{"train_examples": 44167, "color_jitter": 0.6, "norm": "layernorm", "qk_norm": false, "num_experts": 32, "pooling": "attention", "projector_hidden_layers": 2, "optimizer": "muon", "muon_scale": "match_rms_adamw"}
Rows from block 3 of a small self-supervised image encoder, named by matrix and row number. Rows with one number within an expert belong to one neuron, the router's apart. Each number is 128 + 32 x the weight over its row's rms, rounded and kept within 0 to 255. All counts start at 0.
Before each expert's rows are labels from the 100 images, of 14976, where the router gives the expert most weight on average: "strongest on" is what is common among them. Only what is clearly more common there than usual is listed. The data: telescope images of galaxies (Galaxy Zoo DECaLS).
# router: slot weights (model.blocks.3.mlp.router.weight, 64x192, trained with AdamW), inputs 64-127
# gate: expert gate (model.blocks.3.mlp.gate, 32x96x192), inputs 64-127
# up: expert up (model.blocks.3.mlp.up, 32x96x192), inputs 64-127
# down: expert down (model.blocks.3.mlp.down, 32x192x96, transposed), outputs 64-127

# expert 5
strongest on: spiral arms: yes
router.10 [110 169 143 118 111  86 130  68 116 149 149 168 166  95 133  58 148  92 122 105  74 116 159 157 120 114  51 190 147  91 144 161  89 125 113 138  48 131 183 121 110  56  94 158 167  64 178 175 128 102 139 151  81 126 171  83 100 107 133  95  77 107 132  99]
router.11 [165 155 149  78 116 145 170 173 147 167 173 167 130 172 145 143 119 165 172 158 127  76 159 102  99 111 162 141 125 137 140 112 103 139  57 126 131 166 169  93  84 157 131  96 158 153 117 162 112 117 108 113 206 118 116  97 139  94 140 161 118 135 125 108]
gate.0 [121  88 118  79 131 102 129 123 145  74 149  96 197 123  92 146 154 191  84 112  84 117 153 175 106 103  90  99 160 131  98 123 119 140 118 142 119 110 104 141 136 114 135 132 129  99 147 173 112 123 107 158 140  89 140 133 120 198  92 164  93 125 111 104]
up.0 [135 103 136  88 127 123 150 133 141  84 148  81 196 163 122 131 178 165  94  84  89 144 151 132 144 136 108  64 181 103  92  61 134 113 108 116 158  49  98 135 164  82 160 145  98 139 118 129 124 145  74 152  84 111 137 142  60 174 150 171  98 125 134 119]
down.0 [ 89 116 166 123 178 154  99 144 131 155  73 140  95 102 137 124 119  94 142 103 119 140 162 155  76 110 123  78 165 123 140 156  53 121  91 147 138 104 119 145 176 115  96 128 144 107 131 144  82  65 136 130 162  91 177 104 200 114  91 103 170 103 139 135]
gate.1 [132 145 182 155 102 118 102 149 126 100  82 147 151 117 140 156 104 178 128  52 130 109 114 120 117 162  94 136 125 102 150 131 139  89 103 118 182 108 138 137 175 204  85 164 148 157  82 103 152  49 126 132  57 109 159 123 134 128 182 130 133 122  71 196]
up.1 [116 113 142 121 136 169 127 118 144 204 166 147 150 155 111  83 136 152 159 123 181  80 133 155  81 210 152 106 142 144 182 124 109 144  81 150 128 158 136 125 133 119 131 121 122 171  55 128  70  71 149 125 132 166 159 124 164 146 133 152 140 112 109 140]
down.1 [166 100 208 144 159 121 101 156 124  78  99 149 137 144 144  77 121 119 142  47  81 127 149 156 106 115 162 136 161 141 119 134 104 101  82  96 111 100 143 159 156 140 177 123 190  99 110 122 158 140 165  39  83 142 184 135  42  88 118 112 177  97 165  90]
gate.2 [141  98  96  90 151 137 146 139  95  70 124  98 164 118 136 101 145  86 122 113 135  94 129  24 106 109 131  99 157 178 174  92 169  82  97 150 149 102 145 156 100 190 201  96  98 113  99 158 137 159  99 147 120 128 154 144 153 153 129  86 133 173 101 143]
up.2 [194 195 156  95 109 105 128 157  64 136  97 148 169 131 135 131 129 109 105 145 157 123 132 139 134 160 181 113 171 127 124  92 109 146 155 138 128 119 111  96 161 121 125 142 128 176 139 179  78  95 107 161 153 115 100 122 101 167 145 135 156 163 170 177]
down.2 [129 145 190 155 128 135 127 120 138 153 105 140  96 110 144 139 124 146 103  86  82  85  81 172  87 123 117 146 113 118 137 158  75  74 156 112 107 151  95 132  86 130 103 120 206 152 103 137 152  73 168 102 102 103 136 150 115  98  68 138 144 118 148 141]
gate.3 [ 75 129 149  93 132 133 122 112 176 137 213 129 172 190 131 101 144 122 107 123 153 184 107 116 142 109 133 127 148 136 120 139 105 137 148  92  66 161 153 135 172 103  44 102 154 105 155 115 132  87 111 120 149 173 145 158 102 142  89 101 117  77 131 159]
up.3 [128  90  91  71 170 160 153 133 111 131 118 139  96 191 166 117  80 133 122 135 122 136 162 128 109  91 119 140 127 128 140 144 141  90  88 114 113 158 181 170 123 108  85 134 164 119 132 149 103 126 240  99 181 155 139 180 201  71 138 126 108  81 133  98]
down.3 [ 65 117 198 133 142 141 141  72 111 117 148  97 182 179 199 116 157  86  98 106  84 106 170 180 151  90 171  79 165 154  78 185 102 130 122 147 126  48 155 138 121 118 125 132 153 130 187 136 108 132 114 128 134 172  99 103 129  75 121 160 123  99 117  98]
gate.4 [162 126  73 135 140 145 169 109  89 174 154 125  94 166 113 117 120 143 162 146 179 166 116 160  76 160 150 171 131  97 184  84 230 171 152 129 140 136  70 145 119 128 184 142 110 168 149 110 125  60 191 113 144 143  70  95 182 152 119 133  85 154 105 145]
up.4 [ 94 133  89 157 141 151 116 153 110 107 114 145 159 141 125 164 145 116  59 121 133 152  91 122 107 140 139 105  58 159  84 136  47 110  38 154 164  91 145 129 172 152  92  99 150 135 104 139 135  95 139 155  91 156 166 142 142 114 143 121 168 129 101 165]
down.4 [155 141 150 136 168  88 132 145 132 113 131 141 130 111 153 143 109 163 121 152  98 118 102 181 191 107 169 120 242 112 136 115 118  93 131 136 173 153 106 163 124 100 157 193 139 116 156  74 142  96 129 118  80 174 171 113 155 112 154  79 124 139 171 114]
gate.5 [187 103 155 150 141 110 118 128  71  69 168 124 177  98  97 131 115 103  45 155  59 117 140 101 132 116  96 131 129 143 111 106 130 125 173 184 135 105 123 121 156 123  80 155 152 114 194 173  93 142  58 158 127 106 134 102  74 145  79 152 123 143 142 102]
up.5 [183 107 154 145 142 111 118 122  72  78 168 124 181  99  95 132 114 102  52 157  64 115 144  95 119 120  96 123 131 146 118 112 128 127 170 175 129 107 109 118 150 129  80 159 153 110 189 176  97 131  58 151 136 103 134 108  71 139  71 155 125 149 139 110]
down.5 [208 149 151 129 138 130 142 167 143 152  94 134 105 172 139 131 158 126 189 153 123  94 167 182 139 111 160 130 184 118 156 173 138 135 128 143 147 115 157  97 117 100 169 147 157 182 100 142  90 114 172  95  90 180 128 144 117 104 100 105 151 103 116  53]
gate.6 [116 108 114 153 114 158  66 123 113 127 159 126 109 173 136 114 174 132  93 135 146 127  78  65  96 189 112 165  53 158 153 147 148 136 151 207 186 106 160  98  99 121 119  95 112 143 126 122 149 105 140 148 189 159  82 171 140 156  60 146 135 147 112  94]
up.6 [181 135 101 137 132 125 167 125 111 125  80 125 107  91 153 114 127 126 171 113 132 147 135 159 147  96 168 115 184  93 115  70 139 150 159  69  98 127  69 139 119 107 151 117 161 145 153 101 111 118 131 117  73  96 142 105 115 133 210  96 154 108 153 145]
down.6 [100 114 144 144 151 144  69  89 115  87 128 131 177 119 126  70 126 208  92 144  74 134 114 135  91 116  90 146 106 125 146 120 115 114 137 216 134 118 118 155 127  54 125 107 133 120 105 131 139 130  83 146 139 132 121 117 100 175 103  62 166 150 139 118]
gate.7 [167  82 110  63 160 181 117  96 146 146  82 134  98  90 123 157 122 180 102  87  88 155 114 122 166 170  94 115 125  98 156 115 118 140 192 153 111  98  84 171 171 138 156 105 179 109 128  40 123 144 214 134  71 128 145 140 134 114 148 124 124 122  74 172]
up.7 [ 48 115 113 132 113  43 143  74  97 178 222  73 146 112 127 128 115  95 150 159 193 182 188 139  52  79 168  92 141  99 113 125 146 166 133  90  95 156 106 107 103 110 133  87  76 141 163 190  88 164 161 120 144 139  74 128 146 104 103 153 149 146 157 127]
down.7 [144  82 141  99 144  83 178 109 125 111  99  81 105 113 149  76 106 108  76 167 113 103 140 181 103  60 153 102 124 156 157 133 202 122 147 147 108 149 193 189 116 136 145 172 157 144 142 171 102  85 140 121 104 162 160 171 117  44 138 126 138 118 167 134]

# expert 3
strongest on: shape: star or artifact
router.6 [104 156 189 157 118 100 113 101 145 156 199 131 162  92 181 170 156 170 124 105 138 102 161 165  78 148 110  85 190 152 105  96 122 124 180 174 168 180 151  78 115 152  86 135  48 179 110  89 127 121  92 155  97 156 141 139  91 160 155 155  72 170 159 115]
router.7 [137 135 153 151 133 121  38 164 105 112 154 117 100 131 102 137 107 167  63  82 104 102 130 131 109 203 115 134  90 162 146 168  93 127 142 176 158  71 150 133 138 123  95 164 163 139  62  45  91  94 101 165 165 176 138 150 118 143 105 118 111 167 125 171]
gate.0 [133  90 132 146 112 131  24  75 194 158 139 126  80 101 102 164 102 124 136 109 183 108  79 164 150  98  86 160 119 163  73 174  75 104 115 116 127 147  66 109 135 126  88 152 182  86 171 117 165 135 129 112 113 160 151  92 136  88  73 119 141 119 155 110]
up.0 [130 130 171 152  83 123  52 135 164  75 117 148  74 105 153 135 168 148 167 146 116 126 102 134 145  65 120 125 135 114 108 198 124  82 133 146 121 123 101 117 115  89  91 117 202  91 124 129 188 137  93  88  90 149 148  89 104 110  81 126 159  79 181  55]
down.0 [128 159 136  91 131 161 124 150 107 118 148 138 140 143 147 148 186 142 155 149 134  92 144 129 159 149 112 129  95 173  71  98 124 169 101 173 182  86  77  54 130  85 161 133 121 143 123 127 109 149 146 158 122 113  85  80  70  97  94 174 124 173  81  93]
gate.1 [163 120 169 126 131  97 163 115 167 170  51 100 131 126 150 130  86 154 119 115 110 117 131 127  88 134 132 110 117 135  78 175 137 175 141 148 195 146  95  85  82 112  92 123 122 119 127 104 218 122 159 109 161  75 105  96 126 106 127 118 135 121 153 153]
up.1 [140 101 165 129 150  95 158 102 119 110 146 116 206  75 105 212  77 142  90 140 114 119 128 147  86 147 105 144  95 158 105 167 104 113 150 151 129 146 123 165 131  59  86 171  95  82 184 129 180 149 129 161 157  77 172 104 101 109 134 115 112 154  97 167]
down.1 [143 103 120 152 177 168 129 124  80  55 187 152 117  54 161 124  63  77 115 175 150  84 108 158 167 131 136 140 159  99 120 104 108  73 129 111 140 148 121  89 146 125 113 124 150  79 119  96  99 127 127 123 126  99 151 131 155 129 157 167 120 141 167 185]
gate.2 [155 120 167  92 118 145 136  92  97  57 131 153 139 147 155 143 180 142 155 124 145  81  98  81  84 178  96 167 133 112 108 187 113 103 127 159 140  81  94 116 118 152 119  65 135 123  95 117 156  71 109 138 174 138  65 169 121 197 109 119 152  97 135 171]
up.2 [ 90 146 107 130  89 109 116 130  90 162 156 101 128 136 151 147 107  99 123  67 134 179 142 183 107  95 156  98 116 124 112 161 129 135 135 118 108 158 164 120 187 137 133 192 128  97 184 131  93 133 121 110 133 121 134 137 152  70 173 117  95 123 120 131]
down.2 [ 70 120 118 197 112 129  87 109 147 156 166  90 133 113 183 104  86  71  85 111  96 116  72 134  99  93 165 180 119  91 169 194 106 114 110 143  84 149 184 152 143  94  82 174  96 133 102 127 114 150 133 140 170 118 149 126 153  86 149 128 159 173 143 147]
gate.3 [162 114 172 121 155 111 126  48 168 104 129  95 114 114 134  61 163 146 115 166 147 153 179 150  69  82 144 151 136 186  75  95 104 108 163  70 149 154 141 120  91 131 102 136 129 104 135  95 150 126 106 152 110 117 178 120 136 136  96 124 146 139 110  99]
up.3 [168 142 120 107  94 147 114 123 118 153  97 145 139 116 177 160 141 124 134 125  74 108  99 154 125 110 134 163 107 152 137 206 145 163  91 117 141 167 146 125 164 110 104  55 150 114 155 172 146  87  93 122 130 131 100 101 112 119 131 120 113 113 156 129]
down.3 [109 173  96  82  96 142 102  91 122 128 160 132 121  86 152  82 141 122  92 179 145  96 125 122  72 105 182 156  96 163  73 102 124 146 123 148 150 208 107  64 145 176 126 130 116 122 160 154 124 100  87 215 173 113 159 134 149 114 119 153  94  87 110  87]
gate.4 [124 184 144 148  82 154 124 102 197 183  99 125 130 153 115 111 181 136 171 107 132 128 173 118 106 116 127  68 127 105 125 155 120 159  96 143 173  92  70 148 149 129 155 109 177 123 104 100 138 152 152  79 102 125  94 167  94  99 106 104 167 123  95 124]
up.4 [109 155 188 152 105 147 104 101 115 174 110 101 107 228 100 146 180 127 109 148 116  66 116 184  92 113 160 173 139 149 108 133 129 176  94 105 105 134 105 106 160 105 128  94 176 109 144 130 119 119 167 142 162 134 119 125 115 118 132  76 161 147 112 108]
down.4 [184 200 162  81 102  93 123 125 126 176 126 118 118 121 163 101 149 133 165 136 167  79 181 178 126 133 114 142 164 146 175 130 146  83 141 136 120 140 140  79  85  93 158 143 175 122 172 143 104 166  99  79 103 141 117 127  82 127  93 133 153 112 147 100]
gate.5 [118 131 103 159 104  94 139 131 142 119 140 109 121 155 116 102  99  58  82 128 112 133 111  72  86 173 143 183 134 109 182 128 134  95 167 165 117  78 130 114  99 162 155 113 107 161  77 124  86 145 154 154 210 146 130 132  61  77  57 112 111 166  65 116]
up.5 [151 116 115 135 142  91 165 145 154 110 153 125 103 147 149 110 114  92  81 131 120 126  67  38  75 173 125 151 137 119 131 161 172 120 141 169 155  95 151  84  88 162 135 105 134 142  88 127 121 115 155 141 213 166 120 144  80 118  64 110 122 158  74 163]
down.5 [142 140 151 120 163 142 112 172 168  66  55 136 127 142 170 158 140 174 123  85 109 112 159 144 136  89 169  95 196 185  84 116  65 162  87 171 106 128 104 116 178 132  94  93  92 150  96 102  99 157 169 110 103 152 106 107 119 165 141  90 196 131 141  89]
gate.6 [112 136  81  40 110 136 112 158 112 135 155 101 176  98 140 106 144 142 133 121 196 121 157 103  84 132  96 128 165 130 150 124 101 150 125 108 169 120 169  98 145  85  95  99 113 108 193  78  97 180 140 170 123 128 107 202 120 133 128  84  95 146  72 126]
up.6 [146  97 124  91  95 147 125 110 111 171 180 144 159 130 149 196 130 116 119 140 153 171 156 112 133 197 140  72 145  66 120  86 159 151 150 189  90 111 124 152 125  72 116  84 150 129 140 112  76  86 118 129 105 139 119 195 104 139 182 104  82 134 161 119]
down.6 [151  98 108 100 108 143 129 121 152 172 143 134 147  93 200 137 161 129  87 168 161 114 119 151 138 167 130 122 155 110 169  89 119  74 164 144  52 113 136 116  79 101 188 108 126 153 106 121 130 102  91 126 104 158 124 143  58 116 173 141  93 109 136 117]
gate.7 [114  91 133 104 132  70 152 113 140  95 122 105 123  99 172  87  96 136 163 190 174 161  73 102 133 200 111 172 203 144 123  97 160 122 170  98 170 121 141  97  99  84 187 154 112 170 140 150 146  92 196 131 129 153 143 109 150 151 108 108  85 110 151 122]
up.7 [135  83 140  73 115  67 156 138 172  86 139 116 135 115 135 135  76 195 135 156 169 162 107 107 115  97 122 159 170 110 108 134 179 143 153  96 146 126  72  77 101 115 179 155 139 156 142 171 155  96 178 125 121 135 148 125 134 127 104  99  72 113 132 121]
down.7 [136 116  95 158 136 115 207 117 116  77  96  63 156 144 130 125  94  78  88 173  86 129 156 127 119 104 133 120 130 148 169 183  79 127 143 164 181 135 208 135 153 143 171 148 166  98 126 119 102 137  63  59 140  80 143 115 122 118 126 112 179 148 144 118]

# expert 24
strongest on: shape: star or artifact
router.48 [105 161 155 146 148 128 180 202 121 121 137 127 104 155 124 134 170 155 116 161 116 146 150 135 126  77 159 139 115 209  86 161 142 150  96 193 124  92 151  43  99 158 140 158 124 166  96 174  94 187 171 142 143 171  56  92 131 172 117 127 130 105 103 111]
router.49 [185 160 148 147 183 206  86 148 163 145 125 135  98 141  96 106 190 149 149 119 103 102 110 142  59  70 116 129  97 160 119 178 151 171 111 157 154 117  84  95 132 105 100 171  90 162 100 149 108 143 138 140 158 189  66 118 131 127 120 161 119 121 115 140]
gate.0 [122 182 141 156 118 105 112 163 108 122 127 168 137 141 147  92 114 101 149 131 135 107 107  87 117 179  93 218  89 151 114 135 193  86 100 138  93  68 119  93  68 164 117 150 124 102 142 145 184  75 116 122 116 124 197 113 118 121 137 164 181 110 102 144]
up.0 [160 145 115 110 110 159 125 115 119 152 125  93 125 126 105 152 191 174 170 102 113 164 173 102  95 167 112 160 112 126 149 143 101 139 206 173 151  97 121 151 141 130 123 123 132 148  91 113  40 111 117 119 104 126 126 160 120 121 121 159 155 156  91  91]
down.0 [ 84 202 183 147 137 164 110 195 164 145 149 114 157 152 164 111 161 127 137 145 124 101 103 128 168 159  59 171 191  70 102 169  67 131 132  97 128 142  52 111 116 126 140 177 105 106 140 110 107  93  39 102 136 148 130 134 104 156 168  66 107  86 145 111]
gate.1 [ 54 121 151 113 159 166 149  93 128 145 151 108 110 137  97 125 126 102 142 174  91 149 119 161  75 139  87  81 145 137 136 137  98 145  88 126  88 122  97 149 133 116 137 118  87  98  79 190  53 158 153 116 136 106 141 191  96 174  76 149 107 132  95 155]
up.1 [122 142 140 131 146 108 152 180 143 141  89  71 175 113 139 106  76 131 146 111 155 129 144  77 105 178 107 156 111 153 147  97 126 143 174 176 130 120 142 109 113  99 118 168 144 168 123 141 182  82 157 110 125 169 161 113 186 119 141  72 108 142 132 150]
down.1 [136 103 108 117 156  91 169 146 132   6 118  88 179 143 143 132 126  53 114 135 112 105 142  66 166 159 157 117 159 107 104  89 110 168 154 124 144 107 135 136  91 119 175 160  58 148  96 127 134 149 106  89 176 128  76 128 100  94 134  79 184 183 168 131]
gate.2 [133 157  84 117 177 143 146  95 169 117  95  99 167 194 154 153 110 136 157 131 189 151 177 137 118 134 146 146  72 144 155 135 165 166 153 140  99  90  43 102 108  96  98 155 139 117 126 109 177 143 115  86 131 139  88 139  57  93 113 145 144  99 152 139]
up.2 [156  54 168 120 137 118  99 105  97 108 161 134  90 103 177 109 127  89 104 209  58 132 112  98 172 140 116 121 143 168  81 127 143 177 127 202 108 131 165 122 151 133 102  90 128  89 150 124 133 100  88 173 160 148 143 121 112 108 170 131 119 146 135 146]
down.2 [ 88  45  98  82 142 136 161 105 138 105 126 119 131 141 132 139  91 130 145 115 112  58  90 107 108 134  79 163 136 151 149 171 143  69 135  72 141 110 100 176 129 152 108  95 112  95 131 131 150 133 114 167 186 111 125  99 150 111  93 149 124 118 104 128]
gate.3 [ 99 112 108 170 157 126  38 147 178 102 146  68  89 139 115 122  96 122 198 118 191 134  56 158  79  86 122 171 114 137  81 158 135  99 109  76 154 175 148 159 164  53 146 197 126  99 161 148 109 113 189 132 151 162 109 113 177 129 137 133 100 130 150 102]
up.3 [114 114 110 114 128 114 114 158 130  98 124  73 103 118 132  82 117 147 123 155 142  95 141 131  89  89 118 128 171 175 143 124 146  62 152 173 112 156 196  80 113 154 188 140  81 130 119 121  48 101 169 114  94 194  60 129 138 127  89 129 143 142 124  72]
down.3 [111  84 115  70  97 168 121 132 110 107 159 128 143 163 114 123 221 175 197 106 142 112 108 104 125 160 137  75 133 141 156 111 162  68 125 141  86  83 149 150  67 106 181  96 109 124  62 165 122 121 197 173 139 143  94  94 129 127 162 150 151 154  88  88]
gate.4 [151 160  84  85 117 122 127 125 171 157  95 130 136 159 117 119 112 132 192  34 150  92 151 187 109 143  91 140  87 111 165 137 116  91 133 114 165 148  95 104 100 122  94 129 111 131  57  95 180 161 110 105 151 123 143 110 147 104 100 154 129 112 118 116]
up.4 [112 186  80 110 151 104 151 122 180 160  63  84 114 117 137  99 142 132 198 118 150 136 143 151 123 181 120 156  84 133 141  49 117  72 128  93 142 119 112  71 106  86 131 102 121 113 113 105 110 183 114 109 130 126 137 103 166 104 154 124  98 109 179 124]
down.4 [153 147 160 186 101 155  48 149 168 161  63 150  82 142 114 107 108 113 181 121 111 162 102 110  96 191 167 161 129  55 127 116 155 146  76 124  95 137 164 140  87 159 110  98 129 162 117  64 157 138 155  97 153 120 154 104 129 121 176  78 181 155 119 117]
gate.5 [ 73 148 138 142 192  76  93 118 167 111 126  94 128 133 131 110 153 118 142 171 123 146 126 197  91 172 130 153 137 109  69 120 121 109  97 169 112 108 159  95 126 136 158 149 103 120 112 137 136 107 173 167 105 106 154 128  80 130 140 176 142 113 103 111]
up.5 [128 127 180 109 168 150 108 136 171 161 147 161 136 131 108 135 128  86  47 108 125 102 102 163  65  83 125  81 152  88  87 135 191 107  87 173 118  90 127 156  93 178 167 156 192 154 167 119 132  91  90 131 103 171 155 178  95  79 125  92 115 167  71 126]
down.5 [108 165 119 148 111 111 155 176 161 121 117 176 154 112 128 130 149  94 141  91 179  90 188 105 180 159 108  79 137  93 177 152 145 125 224  85 102 143 143 129 124 139 181 104 100 109 122 155 100 165 106 143 109  86 136 175  82 118 128 128 160  83 109 137]
gate.6 [174 121  81 186 119 120 153 142 171 118 140 108 173 164 134 137 127 151 103 103 131  84 176  87  71 116 179 127  97 107 182 140 126 148  84 128 119  80 109 199 178  83 156  93 112 150 142 195 146  69 140 105 178 140 148 118 146 144  84 103 113 168  77 120]
up.6 [118 149 120  98  87 200 138 117  93 129 135 152 146 136  97 147 133 124 148 124 119 183  93 122 129 150  86 132 185  90 112 133 178 162  98  95 152  88 128  69 142  98 166 136  95 109 100 111  71 140 114 154  90 132 117 191 136 147 101 208  98 125  76  73]
down.6 [ 99 144 100 158  76 123 204 128  90 158 119 141  88 170 174  95 115 114 175 104 165 117  91 149 145  91 142 161  65  72 138 153 144 138  92 153 202 121  84 170  87  69 136 109 170 159  67 136 124 150 182 105 134 127 120 147 138 151 152 126 133 133 156 117]
gate.7 [125 142 105 113 148 125 111 177 132  86  69 139 173 176 109 129 142  87 122 145  91  95 137 154 114  73 107  97 135 144 135 150 117 106 104 113 115 138 102 182 124 121 150 154 174 109 157 123 114 130 107 121 154  97 127  92 116 112 100 130 114  81 161 139]
up.7 [121 106 122 145  95 154 118 151  77 112 108 194 119 166 166 130 144 121 171 154 117 116 141  84 125  85 118 187 101 125 145 132 137 128  86 138 147  91 173 121 187  82 161  55 193 116 137 113 159 190 124 140 135 119  83 176 135 132 174 106 115 114 141  93]
down.7 [ 96 106 119 116  59 145  80 124  93  86 111 131  95 159  77 120 157 118 169 133 134 172  84 137  92 127  73 143 139 110 172 144 166 171  99 132  96 136 118 149 137 167 117  38 140  99 111 177 199 126 213 149 145 111  82 123 138 130 123 110 128  96 113 116]

# expert 4
strongest on: shape: star or artifact
router.8 [138 112 164 116 121 105 122 176 159 151 148 105  90 132 101 181 128 177 134  71 138 140  92 127 120 237 138 131 116 160  76 127 117 119  77 171 196 132 146 113 107 102 126 123  96 160 127  96 152 151 140 164 122 118 116 163 205 113 130 193 139 104  88 136]
router.9 [142 166 111 131 131 158  91 154 127 101 160 107 103 107 129 227 163 155 144 107  91 120 118 157 135 157  76 106 143 131  79 154 118 157 118 184 246 126 112 116 113 103 136 174 121  64 133 107 108 127 152 166 145 103  94 130 118 131 131 146 149 127 106 156]
gate.15 [102  72 174 139 101 142  42  94 140  99 147 116 105 152 119 128 130 132 170 140 124 165 105 170  60 122 117 180 113 122 123 143 181  86 146 101 111 130 169 150 126 126 165 107 148 147 173 133 148  91 167 151  96 180 100  93  88 146 143 101  83 127 157 104]
up.15 [105 146 134 117  56 155 170 165  81 139  69 144 126 186 131 108  61  58 136 108  99 104 137 165 171  93 166 162  50 138 154 199 133 118 130  98 163  99 170 143 130 106 159 128 165 109 131 124 138 145  33 121  89 129 133  96 116  70  86 132 142 111 152 116]
down.15 [100 127 168 149 110  94  89 122  78 127  92 130 111 176 116  90 100  92 109 126  90 115 161 147  82 107 115 162 106 198 148 127 107 130 176  81 149 145 149  96 164 184  99 160  97 115 154 131 119 132  93 120 155 107  95  81 126  44  55 107 113 120 135 119]
gate.16 [ 97 106 150 173 124 132 145 150 123 131 178 178 153 120 127  94 172 156 122 191  70  77 112 201 159 132 156  79  96 165 131 141 113 130 120 140 106  85  91 149 106  42 198 163 184  99 143  93 141 148 135 105 112 153 115  90 111 125 100 114 138  94 141 113]
up.16 [ 89  76 160 115 156 148 129 124 127 149 115  25 197 114 154  92 153 168 110 111  97 128 150 122 144  86 135 138 174 103 116  78 145  92 105 149 135 117 126 136 137 112 175 122 109 137 154 126 115 143 131 141 152 159 164 128 190 127 110  80  91 150  88  92]
down.16 [169 134  73 173  91 148 111 148 185 155 125 104 106 149 149 131 133 113 121  55 180  92 112 143  57  68 187 147 112 152 105  74 104 144 112  84 147 111  78  56 149 147 103  99 119 147  98 106 156 135 151 102 148 127 140 128 129 136 130 108 128 126 125 187]
gate.17 [107  70 141  97 110 170 127 158 137 169 136 109 133  92 141  94 141 135 154 134 128 114 146  89  98 153  92 138 142 121 164 181 176 104 150 159 133  70  52 112  66 170 201 162 143 100 110 146 147  94 175  69  91 169 120 164 108  78  84  92 143 122 116 128]
up.17 [157 167 144 215  59 118 119  99 118  93 134 116 175 185 125 128 112 124 121 138  99 113  83 198 152  99 187 174 113 158  77 141 121 153  77 106 180 117 167 109 160 139  62  55 122 131 162  93 112 108  96 157 152  87 108  86  92 170 193 153 134 127 128 133]
down.17 [131 172  96 174  98 110  91  93 129 106  82  81 126  92 145 166  88  67 119 132 107 172 138 126  72 138 153 145  76 147  99 112 132  67 152  70 127 153 137 138 118 182 120 118 174 129 161 146 156 137 156 128  35 112 161  59 167  89 117  98  84  97 148 164]
gate.18 [130 165 100 185 136 113 149 115 156 148 205  76 124 160 119 130 141 117 127  88  92 135 110 166  85 144 167 121  98 126  78 127 141 132 118 168 168 190 171 100 141 153  53 108 111 106 136 125 129 121 150 165 150 133 146  84 185 150 118 108  87 163 101 141]
up.18 [167 116 153 200 171 123 135 100 183 158 153 124 141 142 126 139 124 104  96 126  68 127 145 124 121 155 138  83 136 120  83 133  91 116 112 122 170 117  85 114 162 153  59  91  99 111 157 114 108 101 138 171 177 133 116 114 175 121 145 140  92 142  92 149]
down.18 [132 159  82 137 110 124 132 120  74  79 152 145 110 171 102 159 123  61 145 124 127 121  51  85 170 190 129 134  59  94 104 134  88 139  99 113 183 113  64  56 132 125 120  98 109  78 159 101 169 113 160 167 136 137 167 110 205 113 177 134 108  86  99 154]
gate.19 [ 95 149  68 130 139 175 137 166 158 171 213 111 127 165 155 152 106  64 127 113 160 120  91  80  95 119 115 165  49 119  94 153 161 166 127 162 144  97  92 132 159 142 133 129 145 172 165 197 104 168  82 130 136 139  83 118  93 133  83 136 116 121  97 156]
up.19 [160 195  90 123  70 129  97  95  69 129 144 163  93 181 146 103 137 100 165 160 167 161 147 129 162 136  95 204 137 107 109 104 214 155 122 151 172 159 127  93 137  96 142 168 143 174 137 164 152  94 124 121 108 179 111 144 122 132  82 139 125 135  88  91]
down.19 [127 112 147 177 137  93 121 117 125 121  83 111 115 106 154 118 138 124  93 127  83 153  59 141 155 145  73  84 185 113 141 136 123 165  87 171 105 151 135 108  98  80 158 121 144 156  83 128 132  99 205 143 126 158 102 181 182 122 123  53 200 124 110 139]
gate.20 [114 145  64 154 150 122  78 108 114 206  74 163 120 125  96  99 150 155 135 107 172 113 131 117 151 150 157 144  34 105 158 138 111 150 121 140 171 170 102 162  86 200 109  79 120 165  79 126 137 119  80 128 111  67 104  95 114 141 137 182 146 170 126 183]
up.20 [107 119 138  96  88 125 117 118 125 120 143  92 146 114 164 120 161 137 109 155 168 124 151 164 113  83  73  89 206 149  93  72 138  82 155  79 155  77 106 113 164  75 174 165 139 107 163 123 139 170  99 149 126 144 148 120 115  88 151  96 164  90 120  68]
down.20 [106  99 176 168 112 118 168 124 123 152 112 111 176 103 125 169 161 172 119 134  75 134 134 143 137  99 114  87 187  75  72 221 100 124 104  34  99 140  86 151 152  67 116 156 110 120 104  77 125  88 124  80  66  74 142 145 143 161 114 111 146 135  82 157]
gate.21 [142  88  86 167  77 162 137 127 101 183 172 140 111 192  82 123 123 105  91 142 136 147 152 103 173 142 194 116 135 101 196 132  91 129 121  84 110 166 138 141 127 117 102 104 113 101 118  45 101 149 190 113 138 105 102 132 153 153 156 165  97 154 173 167]
up.21 [124 100 115 110 114 109 109 118 116  71 151 106  79 149  87  97 130 168 139 199 120 152 104 142 111 128 129 190 127 103 163 110 105  97 114  98 155 214 121 157 202 158 123 105 103 118 143 154 127  89 129 135 132 124 123 145 146 132 112 162 156 153  90  93]
down.21 [159 123 121 132 147 142 186  98 147 151  72 133 145 151  98 117  90 130 165  83 113  65 115 174 163 150 153 108 139 139 189  94 120  98 178 107 159 139 122  87  92 116 102 111 119  91 101  78 104 147 170 111  76 112  61  62 107 109 169 145 127 135 137 208]
gate.22 [110 118 129 148 212 131 151 103  69 122 115 167 121  99  99 121 142 116 116 132 132 165  85  99 132 112 110 142 163 145 142 159 174 155  97 157 103 151 137  98 146 153  87 102 144  80 117 118 131 152 107 118 146  98 163 142 171  92 120 140 119 133 168 189]
up.22 [ 63  92  78  93 128 163 168 130  59 147 124 159 130 166  40 154 114 132 124 171 123 159 135 105 113 106  88 138 133 128 102  90 194 126 111 153 152 162 175 176 147 138 146 156 110 148 120 118  98 173  91 100 122 109 119  84 223 128 164 132 119 159 103 114]
down.22 [ 61 159 103 159 103 146 144 131 105  96 146 103 114 159 100 110 106 111 160 101  86 142  90 128 123 130 111 218  99 140 130 139 152 155  80 200 135 127 134 140 171  58 120 150 111  86  35  98 167 113 198 121  96 100 121 116 138 144 147  93 173 107 140 158]